{"arch": "vit", "model": "image classifier", "dataset": "stained colorectal tissue patches (NCT-CRC-HE-100K)", "train_examples": 45211, "image_size": 48, "crop_scale_min": 1, "horizontal_flip": false, "translate": 0.06, "targets": ["tissue"], "num_classes": 9, "norm": "layernorm", "norm_position": "pre", "activation": "quick_gelu", "mlp_ratio": 2, "head_dim": 64, "fused_qkv": false, "bias": "none", "qk_norm": false, "parallel_block": false, "inner_norm": true, "moe": "soft", "drop_path": 0.1, "num_experts": 16, "moe_every": 2, "expert_mlp_ratio": 0.5, "slots_per_expert": 2, "shared_expert": false, "patch_size": [8, 8], "conv_stem": false, "layers": 12, "width": 160, "positions": "learned", "pooling": "mean", "register_tokens": 4, "label_smoothing": 0.2, "loss": "cross_entropy", "residual_init": "zero_last", "optimizer": "adamw", "lr": 0.0021, "beta1": 0.95, "beta2": 0.98, "eps": 1e-08, "grad_clip": 1.0, "cautious_weight_decay": true, "steps": 14900, "batch_size": 128, "epochs": 42.2, "lr_schedule": "step", "warmup_steps": 290, "weight_decay": 0.0}
Rows from expert 9 of block 5, named by matrix and row number. Rows with one number belong to one neuron. Each number is 128 + 24 x the weight over its row's rms, rounded and kept within 0 to 255. All counts start at 0. After the name is the row's rms in percent of the matrix's.
# up: expert up (model.blocks.5.mlp.up, 16x80x160), inputs 54-107
# down: expert down (model.blocks.5.mlp.down, 16x160x80, transposed), outputs 54-107
up.8 106 [146 159 142 161 134 114 152 142 158 126  76 110 147 129 145  69 148 135 118 135 105 141 107 122 158 216 113 103  93 150 131 175 167 143 143  89 132 106 136 125 120 153 130 130 113 105  99 174 165  83 132 137 158 103]
up.9 106 [131 156 140 148 123 169 163 164 103  98 118 135 147 126 119 111 152 119 128  71 104 130 151  95  79 170 134 129 143 103 113 112 130 170 141 141 184 115 111  73  94 124 131 152 143 177 131 116  97 141 166 122 138 158]
up.10 098 [114 171 151 158 150 134 154 110 153 128 109 110 136 115 150  92 164 146  93 102  90 124 130  68 154 215 129 109  95 150 103 136 137 142 139  94 137  91 133 136 116 161 142 126 126 114 136 157 142 112 128 141 152 142]
up.11 102 [134 116 133 111 114 113  90 100 145 102 172 121 162 136 156 134  82 118 163 170 129 141 108 174 120  97 135 168 133 153 112 133  99 145 131 124 118 126 139 166 152 120 116 144  98  84 140 142 156 147 123 156 139 104]
up.12 064 [155 107 120 126 124 139 143 135 138 156 110 128 150 171 126 151 131  73  82 117 114 117 123 128 170 144 113 142 101 102 155 163 140 138  84 182 131 165 123  97 134 109 133 147  95 108 122 119 106 130 154 117 112 145]
up.13 112 [154 168 125 160 124 157 186 146 131 114  99 117 173 150 118 110 135 102 126 119 105 140 137 109 115 172  97 123 132  88 127 149 138 122 126 130 184 143 138 110  81 124 123 122  95 154 141 133 147 104 179 145 145 116]
up.14 080 [133 126 102 125  97 116 138 133 102 129 131 129 157 136 151 150 125 135 151 131 156 140 101 169 151 128  84 115 105 133 131 144 145  96 111 131 115 111 138 151 166 107 136 149  93 107  89 139 170 109 115 119 116 143]
up.15 104 [159 154 140 161 101 143 163 127 120 140 113 123 169 157 113 106 150 106 117 120 129 133 109 109 114 211 112 116 131  94 141 155 120 128 121 121 201 140 145 117  93 132 126 130  97 151 131 139 126 107 175 146 132 121]
up.16 077 [163 128 132 126  94 158 128 108 118 104 130  92 169 160 145 153 106  86 153 123 125 123 144 128  93 130  99 188 133 104 134 150 132 126  75 168 166 116 143 158 147 121 134 130  79 117 129 170 148 129 147 135 116 134]
up.17 068 [177 140 107 135 116 156 124 127 134 152  96 121 133 195 150 129 140  60 142 137 109 134 107 125 144 129 123 142  93 138 158 147 130 135  97 131 122 116 140 113 140 101 138 134  80 109 130 160 118 153 150 106  95 147]
up.18 074 [114 112 118 142 117 115 152 129 147 100 114 124 151 181 110 148 113 112 142 104 126 154 157 126 117 121  99 143  79  91 143 144 159 116  98 151 118 121 144 155 117 114 142 117  98 122 131 196 110 131 122  99 133 123]
up.19 109 [150  50 110 145 116  94 145 121 110  89 156 170 127 138 112 140  89 132 142  85 168 181 119 200 113 115 152 141 123 132 143 142  87 127 107 152 132 130 113 125 106 130 108 144 122  98 137 115 106 138 109 104 112 113]
up.20 115 [127 141 128 137 131 144 149 116  90 130 102 126 126 130  90 139 151 119 108  95 116 148 151 114 101 126 139 139 153  70 104 107 100 126 125 164 167 144 124  99 125  90 161 125 143 176 141 136 114 120 156 107 122 158]
up.21 079 [134 116 104 145 147 106 136 126  96 118 136 126 164 205 129 119 142  80 150 125 107 126 122 106 120 143 105 146 129 111 128 139 133 137  95 150 145 120 130 125 137 119 132 126 102 130 125 180 158 126 135 106 112 149]
up.22 107 [119 171 140 122 125 204 148 149 106 134 102 101 145 138 149 127 163 110 123  94  74  78 147  98  98 162 126 127 134 111  90 133 174 175 132 137 176 138 132 100 142 117 176 150 132 177 143 118 129 120 155 131 130 162]
up.23 083 [162 102  70  94  69 160 163 130 114 141 131 142 152 144 100 143 121 113 129 161 134 121 106 127 154 160  91 149  97 114 139 155 150 118 110 188 168 133 141 140 134 116 166 121  96 108 126 131 117 114 137  79  99 143]
up.24 089 [101 138 145 111 152 140 124 118 180 100 136  92 151 132 142 106 108 135 127 156  89 108 143 113 161 119 128 156 113 150  87 143 146 141 130 102 126  86 124 180 165 146 107 142 106 130 161 160 174 163  95 133 144 100]
up.25 121 [130 123 144 120 113 151 114 125 162 101 143  72 169 133 147  81 118 129 145 172  96 136 126  98 138 144 119 162 123 153  87 164 132 190 123 115 143 100 111 140 144 141 121 166 113 111 167 133 175 163 125 138 152 110]
up.26 105 [ 87 135 143 112 150 141 116 112 179  98 130  99 144 111 162 101 112 152 128 158  96 111 135  99 141 104 125 144 136 160  89 134 145 148 145  90 119 101 129 172 151 145 101 159 111 126 157 156 170 171  90 158 165 118]
up.27 065 [113 141 110 101  99 118 127 106 110 144 122 136 146 150  69 157 141  84 106 126 144 135 158  91  87 141 106 112  88  92 132 144 110 107 125 162 151 157 140 120 144 109 143 154  85 128 131 188  90 138 129 112 110 129]
up.28 114 [157  59  96 133 151 102 161 148  57 112 131 145 109 127  91 140 101 135 130  73 146 158 134 191 104 135 148 123 103 124 140 162 111 145 109 155 148 144 138 103 110 127 120 135 140 111 125 114  90 139 122 111 104 111]
up.29 125 [126  87 120  97  77 130 153 104 158  98 144 132 160 124 108 106 102 137 168 176 109 116  90 126 162 120 133 141 129 147 122 171 155 160 136 109 142 107 112 162 131 132 111 161  90 125 112 134 157 145 125 120 143  80]
up.30 098 [136 121 137 127 114 118 158 108 163 115 101 121 149 133 125  87 123 140 153 135 131 120  75 150 154 191 128 106  92 164 121 189 128 172 139  95 130 123  95 150 102 140 122 157  90 101 107 153 159 106  99 123 157 103]
up.31 133 [116 149 135 148 135 164 182 126 108 132  95 109 127 140 104 126 150 115 109  87  82 125 152 101  96 151 123 114 136  94 100 131 137 159 134 144 170 130 132  87 115 104 140 148 123 178 121 152 119 103 178 130 138 150]
up.32 104 [123 135 156 156 131 130 167 113 174 121 105 130 155 130 137 104 178 149 101 110  82 123 130  85 189 169 111 115  96 144 110 120 173 137 143  78 138  93 132 144 139 162 151 146 106 123 120 156 149 108 130 145 160 120]
up.33 105 [138  74 109 147 147  88 162 142  84 120 132 154 126 138 104 143 101 127 130  72 141 182 139 189 106 141 147 128 103 121 145 147 104 154 103 151 139 132 119 116  82 127 113 149 149 118 125 121  90 136 128 119 105 124]
up.34 097 [136 157 135 128 114 171 146 125 147 132 128 103 173 138 125 105 160 110 120 125 100 105 123 110 131 188 115 158 106 135 132 152 140 117 125 134 176 134 168 122 135 122 144 130  93 139 139  98 139 119 188 129 132 107]
up.35 119 [115 158 139 143 126 153 161 143 100 149  94 122 113 141 111 135 146 110  98  71 113 130 157 100  78 137 145 131 140  67 120 108 120 155 121 145 182 123 138  89 117 109 146 130 151 187 127 161  91 128 163 101 125 156]
up.36 080 [150  90 116 120  72 116 135 139 143 102 127 157 145 153  74 122 130 129 149 121 110 134 104 124 151 130  83 151 119  91 155 142 146 125 105 153 171 119 103 120 121 102 197 126  76 127  93 133 128 146 148  92 110 130]
up.37 091 [160 116 101 122 100 127 124 156  97 117 132 131 150 140 110 138  92 111 136  91 165 133 118 167 107 114 130 142 117 106 142 102 114  93  65 158 131 112 122 157 132 123 124 114 125 113 137 152 129 152 114  93  83 101]
up.38 071 [132 141 130 143 111 136 141 121 143 139 133 104 160 174 101 137 125 100 133  77 125 106 130 108 174 143  95 120  78 119 115 128 140 124  79 114 130 127 120 117 191 110 149 162 100 123 121 177 104 137 128  90  93 148]
up.39 095 [118  96 134 120 121 128 114 110 124 119 152 156 112 127  87 180 114 129 116 133 159 126 153 109 125 103 120 130 156  94 150  89 110  80 148 159 147 105  96 170 142 120 109 115 143 147 124 136  84 134 108 129  80 128]
up.40 073 [146 168 109 136  99 158 123 135 152 124 105 100 162 149 143 121 163  94 104 100  96 120 123 117 135 163  80 180 105  99 135 142 167 127  97 132 159 122 156 116 146 129 174 111  77 117 129 113 117 140 147 113 104 118]
up.41 098 [121 103 123 114 123 111 129 121  90 142 158 148 108 115  77 172 134 129 126 123 153 121 155 102 110  91 131 136 142  84 160  92 104  94 123 174 151 128 106 137 130 102 142 132 149 148 118 116  92 152 121 106  70 153]
up.42 134 [118 150 135 150 138 143 136 138 106 162  93  94 122 139 110 152 163 112  94  81 100 117 162 108  99 127 137 118 126  71 118 119 124 139 118 151 157 122 142  96 123 115 168 131 139 173 115 166 107 104 152 131 129 148]
up.43 062 [174 114  94 127 125 131 142 124 140 120  92 141 143 196  97 148 110  99 131 122 123 135 146 123 144 145  95 136  75  87 139 157 138 126  97 149 148 161 125 109 105 120 136 143  69 118 152 136 136  93 136 123 102 136]
up.44 091 [117 137 124 120 139 128 115 132  88 174 116 110 111 116 137 186 177 114 136 104 110 125 146 105  82 120 121 132 135  91 144 104 114 121 101 168 113 157 152 137 126 107 144 110 142 144 149 137 113 114 128  99  89 187]
up.45 092 [155 136  99 138 118 149 180 140 134 150 111 100 187 171  94 122 155 104 133 142 118 116 117 116 138 161 112 126 109 110 127 158 142 110 135 124 165 150 130 153 117 112 138 164  81 143 141 156 163  99 148 141 121 131]
up.46 098 [132 148 145 153 123 109 144 111 163 147  91 136 150 130 146  95 159 138 109 135 105 136 129  98 177 201 122 106  93 153 123 158 163 120 139  80 113  90 140 144 134 152 131 129  99 109 112 165 155 109 120 133 164 100]
up.47 107 [147 150 132 165 125 127 161 126 163 129  93 100 145 130 140  73 165 137 114 133 101 148 120 104 169 239 115 126  98 150 118 155 160 123 146  91 133 113 129 138 127 158 154 132 100 103 101 148 190  98 137 145 164  97]
up.48 103 [130 115 136 158 100 101 175 121 162 158 120 131 165 131 108  96 170 135 116 138 117 136 114  83 201 158 125 135 100 138 107 121 145  86 129  99 142  74 112 181 162 135 148 160  87 107 109 147 143 122 133 131 140 112]
up.49 118 [127 139 138 167 129 129 136 145 115 135 110 101 136 128  88 129 155 117 100 116 107 151 143  97 113 132 136 120 138  60 119 108 148 142 134 136 144 116 132  87 124  87 183 144 133 172 108 172 102 103 174 127 126 159]
up.50 087 [147 139  89 137  65 108 125 125 107 149 121 127 127 152 111 114 108 107 140 124 127 133  89 135 148 145 109 134 127 128  95 139 123 109  95 158 126 126 122 141 129 124 158 133 116  89 130 126 146 122 136  87 110 149]
up.51 103 [110 147 125 115 138 140 105 152  75 153 144 113 116 128 105 183 155 115 111 131 125 123 156 105 100 100 137 110 147  71 140  93 134 119 125 179 141 128 144 131 154 104 136 116 145 167 133 112  86 140 125 135  77 141]
up.52 101 [120 176 153 156 130 130 155 121 161 130 102 107 134 120 153  66 178 140 112 116  87 136 106 106 169 228 116 111 102 156 102 141 151 135 146  79 117  99 117 133 116 159 155 129 116 111 131 142 169 114 142 145 161 116]
up.53 100 [130 144 149 155 125 117 153 114 166 120 121 115 152 125 137  94 180 136  98 116  91 152 121  73 180 187 118 108 108 152 118 121 157 123 149  76 146  87 128 146 126 163 153 144 118 103 114 149 163 119 143 147 156 129]
up.54 113 [131  91 118  80  77 122 132 110 166  82 141  98 166 135 126 108  97 131 162 177 107 117 111 130 136 107 133 157 124 150 118 161 139 178 126 114 147  91 128 168 144 144 103 183 100 130 131 139 163 151 117 133 137  95]
up.55 113 [136 102 113 120 110  95 103 108 122 110 163 151 132 125 127 139  49 135 162 154 153 144 110 207 122  81 147 152 126 136 115 143 100 118 119 137 130 122 132 174 143 133 105 158 121  96 130 123 130 164 102 123 118 120]
up.56 116 [136 109 111 134  94  79 107 100 142 109 153 151 141 131 115 130  58 133 164 152 152 154 119 204 122  82 142 144 133 130 118 134 110 119 109 119 123 109 132 173 143 130  89 150 105 101 141 133 126 161  97 125 125 105]
up.57 118 [141 153 139 171 137 113 146 147 142 146  59 130 131 134 154  84 153 134 126 126 101 154 122 142 114 231 136  94 112 151 131 190 116 170 141 107 116 131 138 120  98 145 118 124 106 110 122 141 167  72 126 152 149 107]
up.58 078 [125 138 127 159 139  77 174 140 119 115  73 137 150 182  86 125 125  86 130 119 108 177 159 109 100 180 161  94 128 103 164 145 120 123 130 119 114 133 142 109  88 124 143 130  98 129  91 150 136 103 150 151 145 111]
up.59 077 [112 105 127 124 133 156  93 115 141 156 121 110 144 135 141 168 182 125 107 162  87  83 142 109 154 127 117 136 113 100 130 106 127 129 123 164 131 162 129 102 161  90 151 129 139 152 139 113 117 101 135 125  99 149]
up.60 074 [132 110 134 129 150 112 136 181  84 131 110 130 160 158 136 142 128 106 186  95  91 155 124 124 124 152 133 127 110 122 144 137 143 157 123 121 125 109 120 106 120 132 142 160 112 133 136 154 144 158 136 115 117 146]
up.61 106 [107 117 128 106 119 124  96  96 154  98 167 105 157 121 139 120  75 125 172 174 129 122 111 158 124  89 137 154 131 134  90 153 117 149 117 118 125 104 133 179 166 133 108 156 101  92 142 134 160 164 110 126 135  91]
up.62 076 [169 130 102 122  92 159 147 117 135 161  98 120 161 163 168 142 150  74 123 106 114 105 103 133 107 148 100 179 103 104 142 150 143 114  92 149 136 129 147 142 152 134 145 133  79 110 127 149 100 113 149 109 124 126]
up.63 078 [111 135 155 105 141 156  81 112 163 116 146 109 142 110 171 115  95 149 127 164 113 107 112 112 141  98 131 162 116 137  97 137 139 152 138 105 110  85 127 173 186 131 108 138 129 102 156 169 154 170 102 127 146 133]
up.64 115 [130  70  97 141 137 107 144 120  98 106 139 152 125 132 103 146  93 133 135  97 174 174 133 203 120 122 146 119 113 124 146 136 109 133 110 155 134 125 109 133  82 131 116 165 131 121 125 106 105 144 124 107 106 116]
up.65 130 [122 162 149 140 133 189 164 142 109 120 105 101 140 127 133 132 152 117 110  82  74  98 130  95  98 170 124 130 137  97 109 119 146 167 136 153 155 134 115  76 104 110 155 143 133 182 133 144 121 121 185 133 133 154]
up.66 115 [126 106 127 115 123 118 123 152  78 143 143 149  89 118 101 170 122 119 112  75 155 130 163 104  83 100 133 148 157  78 141  85  97 110 113 172 163 137 137 119 113 111 125 113 165 154 140 110  75 148 131 118  80 168]
down.8 116 [127 118 156 142 119  82 122 120 162 166 143 148 141 141 125 142 120 137 129 119 143 119 112 143 137 113 142 120 125 162 119 109  80  84 168 105  76 118 138 110 123 136 160 137 123 123 131 119  84 141  90 142 163 111]
down.9 094 [127 110 109 100 110 161 149 146  67 128 136 125 109 191 127 102 141 111 104 113 119 134 120  97  86 116 117 149 127 102 186 141 157 131 123 141 176 110 127 110 150  96 147 182 136 160 132  94  90 136 131 140 117 143]
down.10 101 [100 107 165 126 117 117 117 149 143 154 136 113 151 164 155 137 150 150 122 116 113 138 107  96 117 132 138 106 100 139 158 114 105 108 155 114 110  93 115  88 137 111 176 148 121 132 119  89 123 114 132 199 170  83]
down.11 088 [184 140 131 135 133 153 142 185 124  72 116 142 140 122  99 114 128  78 153 110 108 135 125 141 101 174 107 142 121 119 117 147 134 158 105 148 179 165 118 166 112 130 100 119 127 102 130 151 125 167 165  93 110 109]
down.12 062 [127 144 138 166 142 123 212 118 129 139 111 170 140 107 118 153 118 158 126 126 137 137 137 188 115 151 133 121 103 112 166 158 142 153 125 106 137 123 158 125 115 146 140 142 102 123 114 116 121 123 129 120 138 137]
down.13 123 [152 109  99 148 159 131 152 145  73 123  96  97 131 151  84 101 120  85 107 126 118 146 130 124 110  95 158 126 158 119 165 126 175 130 111 155 184 163 128 141 121  99  93 148 149 154 124 111 109 115 122 164 145 127]
down.14 080 [133 147  92 129 103 122 111 161  91 168 129 142 157 166 121 121 153 119 124 148 123 132 157 126 119 114 120 141 108  97 112 128 145  86  87 155 160 129 118 161 110 136  98 115  88 123 129 162 144 133 121 114  90 110]
down.15 115 [138 110 106 145 150 127 130 130  78 152 109  95 136 160 110 117 131  72  82 122 117 131 138  98 113 108 172 129 149 118 159 113 164 114 114 148 154 117 133 151 118  85 110 165 156 151 115 128 118 107 119 160 143 144]
down.16 060 [146 157 162 118 132 168 104 142 117 114 119 132 128 105 176 116 145 145 158 110 116 111 143  94 135 159 138 126 153 140 170 103 173 161 130 117 127 109 157 148 123 159 116 112 154  88 110 114  93 139 133 102 152  90]
down.17 062 [ 83 121 129 138 164 143 151 148 141 147 134 133  77  82  95  96 129 166 124  88 115 107 135 146  98 130 121 111 124 119 135 159 125 144 133 113 118 159 158 128 143 152 123 155 152 122 101  70 119 141 113 107 140 120]
down.18 061 [125 131 111 103 127 153 171 165  83  81 143  99 118 108 111 117 103 138 114 121  75 119 136  83 105 161 111  90 120 173 126 169 157 167 124 143 140 125  99 126 126 126 168 129 134 131 133 124 126 120 159 139 151 115]
down.19 113 [154 113  96 110 101 150 105 132  88 105 155 110 103 131  91 109 109 127 120 165 147 142 145 133 118 100 131 126 117 127  99 126 154  87  87 168 187 105 139 147 154 129  79 128 145 119 178 121 104 138 111 117  75 127]
down.20 124 [113  72 102 134 117 141 138 144  88 151 123 126  92 149  79 130 123 133  99 123 120 129  92  87 117 123  93 131 139  85 124 130 135 118 139 167 157 137 126  97 120  86 177 162 165 161 161 112 124 105 154 125 111 159]
down.21 054 [134 146 141 187 164 150 184 136 123  76 113  97 145 117 102 124 134 120 113  54 105 137 159 119 114 125 124 128 162 102 155 119 112 161 178 116 148 147 158  81 148 147 157 119  96 147 161 137 103 107 136 128 123 140]
down.22 091 [119  78 119 114 137 136 151 154 106 136 103 142 130 177 118 102 127 134  81 109 124 141 127 111 100 113 138 160 123  97 165 116 141 130 128 164 172  75 134  92 133 107 130 199 150 148 120  74  82 141 128 172 139 118]
down.23 068 [100  95 108 129 150 133 141 158 129  96 106 154 133 160 111 121  96 138 106 100 115 118 170  99 108 131  91 107 138 119 161 102 150 108 149 141 149  79 102 121  91 133 118 103 106 160 138 100  62 157 153 140 132 107]
down.24 084 [150 133 183 149 118 101 151 150 163 117 118 130 176 145 131 135 131 134 153 128 124 124 104 126 122 149 140 141 147 144 116 132  96 152 168  96 112 160  87 121 122 128 145 103 126 119 122 108 101 148 153 135 158  93]
down.25 114 [116 160 183 161 119 111 147 167 167 113  94 153 185 138 117 131 135 133 168 106 114 130 117 129 114 161 124 101 147 123 132 106 106 132 164  99  89 161 130 132 106 135 136 116 108 132 114 104 108 131 145 125 159  80]
down.26 101 [145 137 187 153 112 102 140 162 158 114 109 139 171 133 154 135 128 141 166 128 119 132 101 114 121 162 126 135 144 141 134 129  91 145 154  99 119 147 101 104 110 144 147 135 128 108 123  98 111 144 134 144 162  89]
down.27 077 [119 192 115 124 108 143 144 107 148 128 113 101 123  95 155 121 146  97 131 121 142 104 159 153 144 141 101 147 114 150 128 124 165 128 136  94 136 142 143 163 154 184 117 108  90 112 106 157 174 120  78 123 160  54]
down.28 115 [136 105  87 111 103 113  96 120  98 129 143 100  93 136 110 138 101 138  99 139 124 139 160 121 124 107 134 107  92 131  96 123 138  88  75 183 167  92 156 144 151 121  79 135 122 151 149 146 111 111 128 138  85 137]
down.29 125 [136 110 157 180 147  90 164 113 178 108 126 151 172 123  72 141 110 135 157 103 125 148 135 138 134 125 145 119 149 111 145  89  59 130 159 132 124 145 118 166 102 162 115 133 129 105 119 103 106 157 109 118 133 101]
down.30 106 [130 111 117 203 149  77 120 106 150 164 142 168 133 157 127 137 126 129 115 133 152 150 111 148 158  91 160 128 122 128 129  88 100  86 166  65  78 121 149 136 120 180 120  90 112 131 110 131 129 153  92 126 144 123]
down.31 143 [144 100  95 111 135 149 157 153  86 116 114 112 130 167  94  98 118 114 111 114 129 123 151 112  81 109 122 151 146  93 164 150 162 131 102 175 195 116 130 121 147  88 125 169 154 144 122 108  94 139 138 122 130 142]
down.32 109 [118 106 176 139 121 100 115 138 159 158 140 117 163 142 146 144 135 149 150 134 122 115 103 129 144 134 150 115 116 147 132 126  97 115 166 117 112 106 103 101 141 140 147 141 127 119 123  71 117 129 123 187 162  76]
down.33 102 [143 109 107  99  93 134 116 124  79 116 150 131 116 120  91 118  99 164  99 136 141 126 144 127 121 111 114 112  93 136 100 120 157  89  84 170 180 104 157 143 159 127  86 138 133 132 141 138 121 125 130 121  92 139]
down.34 088 [ 99 112 130 128 124 129 147 138  91 161 122 148 158 162 116 143 145 111 129 160 120 135 118 115 140 102 143  96 130 136 152 106 170 113 132 156 153 115 119 140 127  66 124 153 136 156 116 100 121  94 115 182 126 101]
down.35 121 [145 109 122 130 135 167 142 156  94 130 129 103 110 143 104 112 124 122 117 123 131 136 118  90  80 140 111 156 119  96 164 144 155 131 121 162 181 125 128  93 125  75 155 167 166 160 137  97 109 139 176 140 134 155]
down.36 076 [108  87 143 146 150  87 111 114  97 119 151 140 162 170 150 129 111 135 142  90 101 143 128  84 129 138 178 117 133 115 165 109  96 107 174 104 139 132 132 102  87 162 164 131 110 128 122 112 117 120 151 130  97 153]
down.37 083 [117 122 126 118 142 134  99 194 129 133 100 108 113 131 130 137 150 119 141 138 142 148 118 152 135  99 142 128 168 126 107 106 155  78 130 109 108 143 112 143 130  61 104 135 156 107  88 151 142 146 113 113  91 168]
down.38 063 [154 168 106 177 119 161 187 140 102  91 144 107 125 136 114  77 112 127 126 115  90 140 116 133 134 162  77 165  99 112  77 162 141 131 162 112 149 136 137 138 117 189 145 128 103 138 127 116 189 117 120 123 167  81]
down.39 104 [140 113  83 113 140 137 125 142 113 150 113 126  75 129  86 142 131 116 128 152 159 156  94 146 121  98 130 121 146 106 129 118 125  94 113 159 108 176 130 120 108  86 146 110 128 151 151 128 166 109 122 136 112 159]
down.40 061 [155  98 134 130 155 102 145 154 118 102 134 156 107 124 163 131 101 141 192  94 146 100 156 146 149 137 189 131 133 172 154  94 149 130 152 105  96  89 142 124 116 162 126 127 148  95 140 153 101 148 121 114 112 149]
down.41 105 [133  98 112  95 139 134 153 144  89 155 111 140  80 136  87 147 138 134 121 151 122 139  92 125 104 111 101 108 136  91 142 136 135 119 117 180 129 172 138 101  92  91 163 142 132 161 128 143 153 105 162 130  95 172]
down.42 135 [136 127 106 134 118 159 131 146  97 128 124 107 126 152  92  89 124 118 109 111 130 141 120  88 113 141 110 148 133  69 158 132 133 129 112 191 178 123 104 117 142  88 147 153 177 151 138  92 106 131 155 133 103 126]
down.43 072 [124 120 140 126 124 140 140 122 110  94 162 127 127  95 193 123 106 141 135 119 127 117 160 140 156 143 125 149 105 163 146 151 120 114 146  77 137 114 147 109 141 144 140 118 134  90 125 108 130 180 109 100 144 113]
down.44 090 [129  97 119 126  93 131 119 153 109 133 137 103  79 112 107 141 104 165 123 142 154 131  88 115 127 136 116 142 106 107 144 161 104 149 130 179 133 142 139  68 129 102 173 151 153 148 158 103 122 117 137 136  85 148]
down.45 107 [131  90 132 156 188 100 142 125 107 159 103 114 137 138  75 161 135 108 101 106 127 127 168  87 114 126 158 103 129 110 145 113 141 108 111 169 139 124 133 123  85  94  93 134 173 151 110 121  89 105 138 153 145 122]
down.46 102 [109 121 149 145 106  90 127 141 166 140 147 130 171 147 142 142 120 151 141 130 118 131 120 143 143 132 136 125 107 156 123 123  95  97 158 105  97  88 126  84 146 135 153 139 111 131 124 109 124 113 114 181 158  92]
down.47 111 [ 94 128 167 153 103 109 114 139 167 176 139 139 154 147 144 146 133 144 114 140 138 131 112 132 147 116 135 102 120 147 122 108  97  98 172  93  96 113 128 109 143 141 154 148 100 132 112 109  97  96 113 172 168  81]
down.48 096 [ 80 120 184 149  99 100 114 139 139 165 154 150 165 141 121 135 124 154 134 114 119 119 114 107 134 142 125 109 142 125 141 118  92 110 147 131  97 117 101  89 151 139 152 137  84 142 144  70 106 102 150 157 131 103]
down.49 123 [101 135 127 136 115 148 143 159 112 126 120 116 148 164 111  92 144 103  98 116 119 141 105  84  97 129 127 164 118  81 148 142 124 154 108 176 168 111  84 107 137  79 147 177 145 140 117  98 121 164 166 124 117 125]
down.50 068 [107 138 122 140 127 142 151 138  82 129 118 156 100 131 142 115 141 137 122 117 122 134 108  94 147 110 141 106 160 110 151  97 181  97 166  97 160 118 150 104 124 147 164  85 129 159 166 152 134 114 128 147 106 140]
down.51 117 [117 103 129 123 138 149 141 169 116 164 110 124  92 133 101 160 142 129 114 124 116 130 113 113 113 107 122  96 143  82 137 132 116 126 142 179 115 172 163  84 106 104 188 155 135 148 131 129 149 106 174 162  96 180]
down.52 106 [122 108 158 131 114 109 124 146 143 154 130 117 136 150 152 150 146 140 122 130 124 116 109 120 113 135 135 113 107 149 143 128  93 105 156 116  97 102 132 100 129 130 165 153 101 118 121  80  96 110 117 185 178  87]
down.53 104 [ 87 125 169 141 111 111 103 147 151 165 142 137 150 147 149 152 132 153 121 136 138 135 122 125 127 141 138 110 115 150 130 106  99  83 154 109 112 101 123  93 159 128 160 147 105 126 121  84 114 108 132 194 161  90]
down.54 104 [140 108 158 180 148  87 150 149 165 101 126 165 196 118  73 127 105 133 158 103 119 146 128 140 137 139 132 128 159 114 122 107  69 134 162 125 117 164 117 167 109 173 120 102 118 125 145 105 108 153 112 100 147  87]
down.55 102 [177 110 118 112 100 156 132 155 112  75 123 134 128 134 115 104 122  96 161 135 119 110 119 157  81 156 116 153 112 144 127 148 154 145  90 163 173 158 138 177 128 125  84 135 147  93 141 130 123 147 137  99  93 100]
down.56 101 [177 117 112 104 101 165 121 155 116  70 121 132 137 112 106  91 126 102 173 127 124 115 115 172 103 150 107 148 118 145 106 143 138 144 106 164 173 160 118 196 126 129  80 143 152  82 150 134 135 144 113  95  93  98]
down.57 128 [131 103 120 147 120  97 121 135 145 166 127 131 122 149 148 146 144 141  85 112 136 112 118 138 136 111 152 121 111 148 124 117  99  89 167  95  77 117 135  88 137 129 168 137 134 120 121 154 112 120 100 153 175 137]
down.58 089 [ 97 132 129 130 153 132 169 100  97 113 120 162 133 123 135 138 108 159 171 113  86 113 132 156 115 126 128  94 147 168 134 142 145 141 179  79 149 123 139 146 138 176  97 142 100 135 117 136 174 134 103 148 154 134]
down.59 080 [137 154 134 105 154  83 137 108 144 151 123 161 102  53  84 175 140 140  94 149 113 116 169 110 132 156 132 135 116 131  98 127 100 118 139 159  86 141 192 171 152 125 107 129 128 128 154 156  85 119 110 153 126 128]
down.60 064 [116 129 151 152  86 128 145 106 156  79 169 132 150 106 122 136  83 133 141 134 133 114 163 130 141 164  98 106 130 132 111 130  92 140 140 120 126 126 122 108 170 151 135 124 115 133 185 103 117 146 113 156 171 115]
down.61 096 [169 137 158 147 109 148 137 170 152  79 103 137 166 137 106 124 106  96 192 127 109 125 116 143 109 164 124 138 127 134 120 149 117 152 120 122 152 170 103 168 103 142 102 111 131 104 131 126 127 150 128  93 130  86]
down.62 053 [ 98 121 151 113 142 149 107 143  88 158 151 119 119 118 134 126  98 114 124 130 132 153 150 108 107 110 136 121 157 136 159  97 161 134 162  94 113 102 132 149 122 161 103 133 154 130  66 122  87 160 118 126 101 142]
down.63 079 [143 142 182 141 123 143 115 171 142 113 114 132 161 161 138 148 147 105 165 125 120 107 102 123 108 153 112 139 126 153 129 144 123 177 151 122 128 179 109 127 115 129 137 128 135 113 132 106 117 139 149 134 131  94]
down.64 113 [139  90  89  91 104 148 102 139  73 116 152 118  93 127 104 122  96 133 119 157 144 146 134 141 127 103 134 118  96 142 109 138 171 103  78 177 161 122 150 144 126 117  72 134 139 121 155 135 114 127 105 133  68 130]
down.65 133 [128 103 107 110 123 159 159 151  87 117 117 129 134 164  95 100 128  97 103 109 128 124 152 113  88 109 127 150 130  85 166 154 169 135 113 168 190 102 137 124 156  86 120 170 151 168 115  99  96 141 141 135 135 121]
down.66 121 [135  95 112  98 124 149 129 151  91 166 124 107  94 153 122 143 146 114 116 153 125 125  86 110 101 110 114 111 115 117 140 160 150 128  89 169 142 157 138  89 122  91 159 161 138 143 128 142 139  94 160 139  96 173]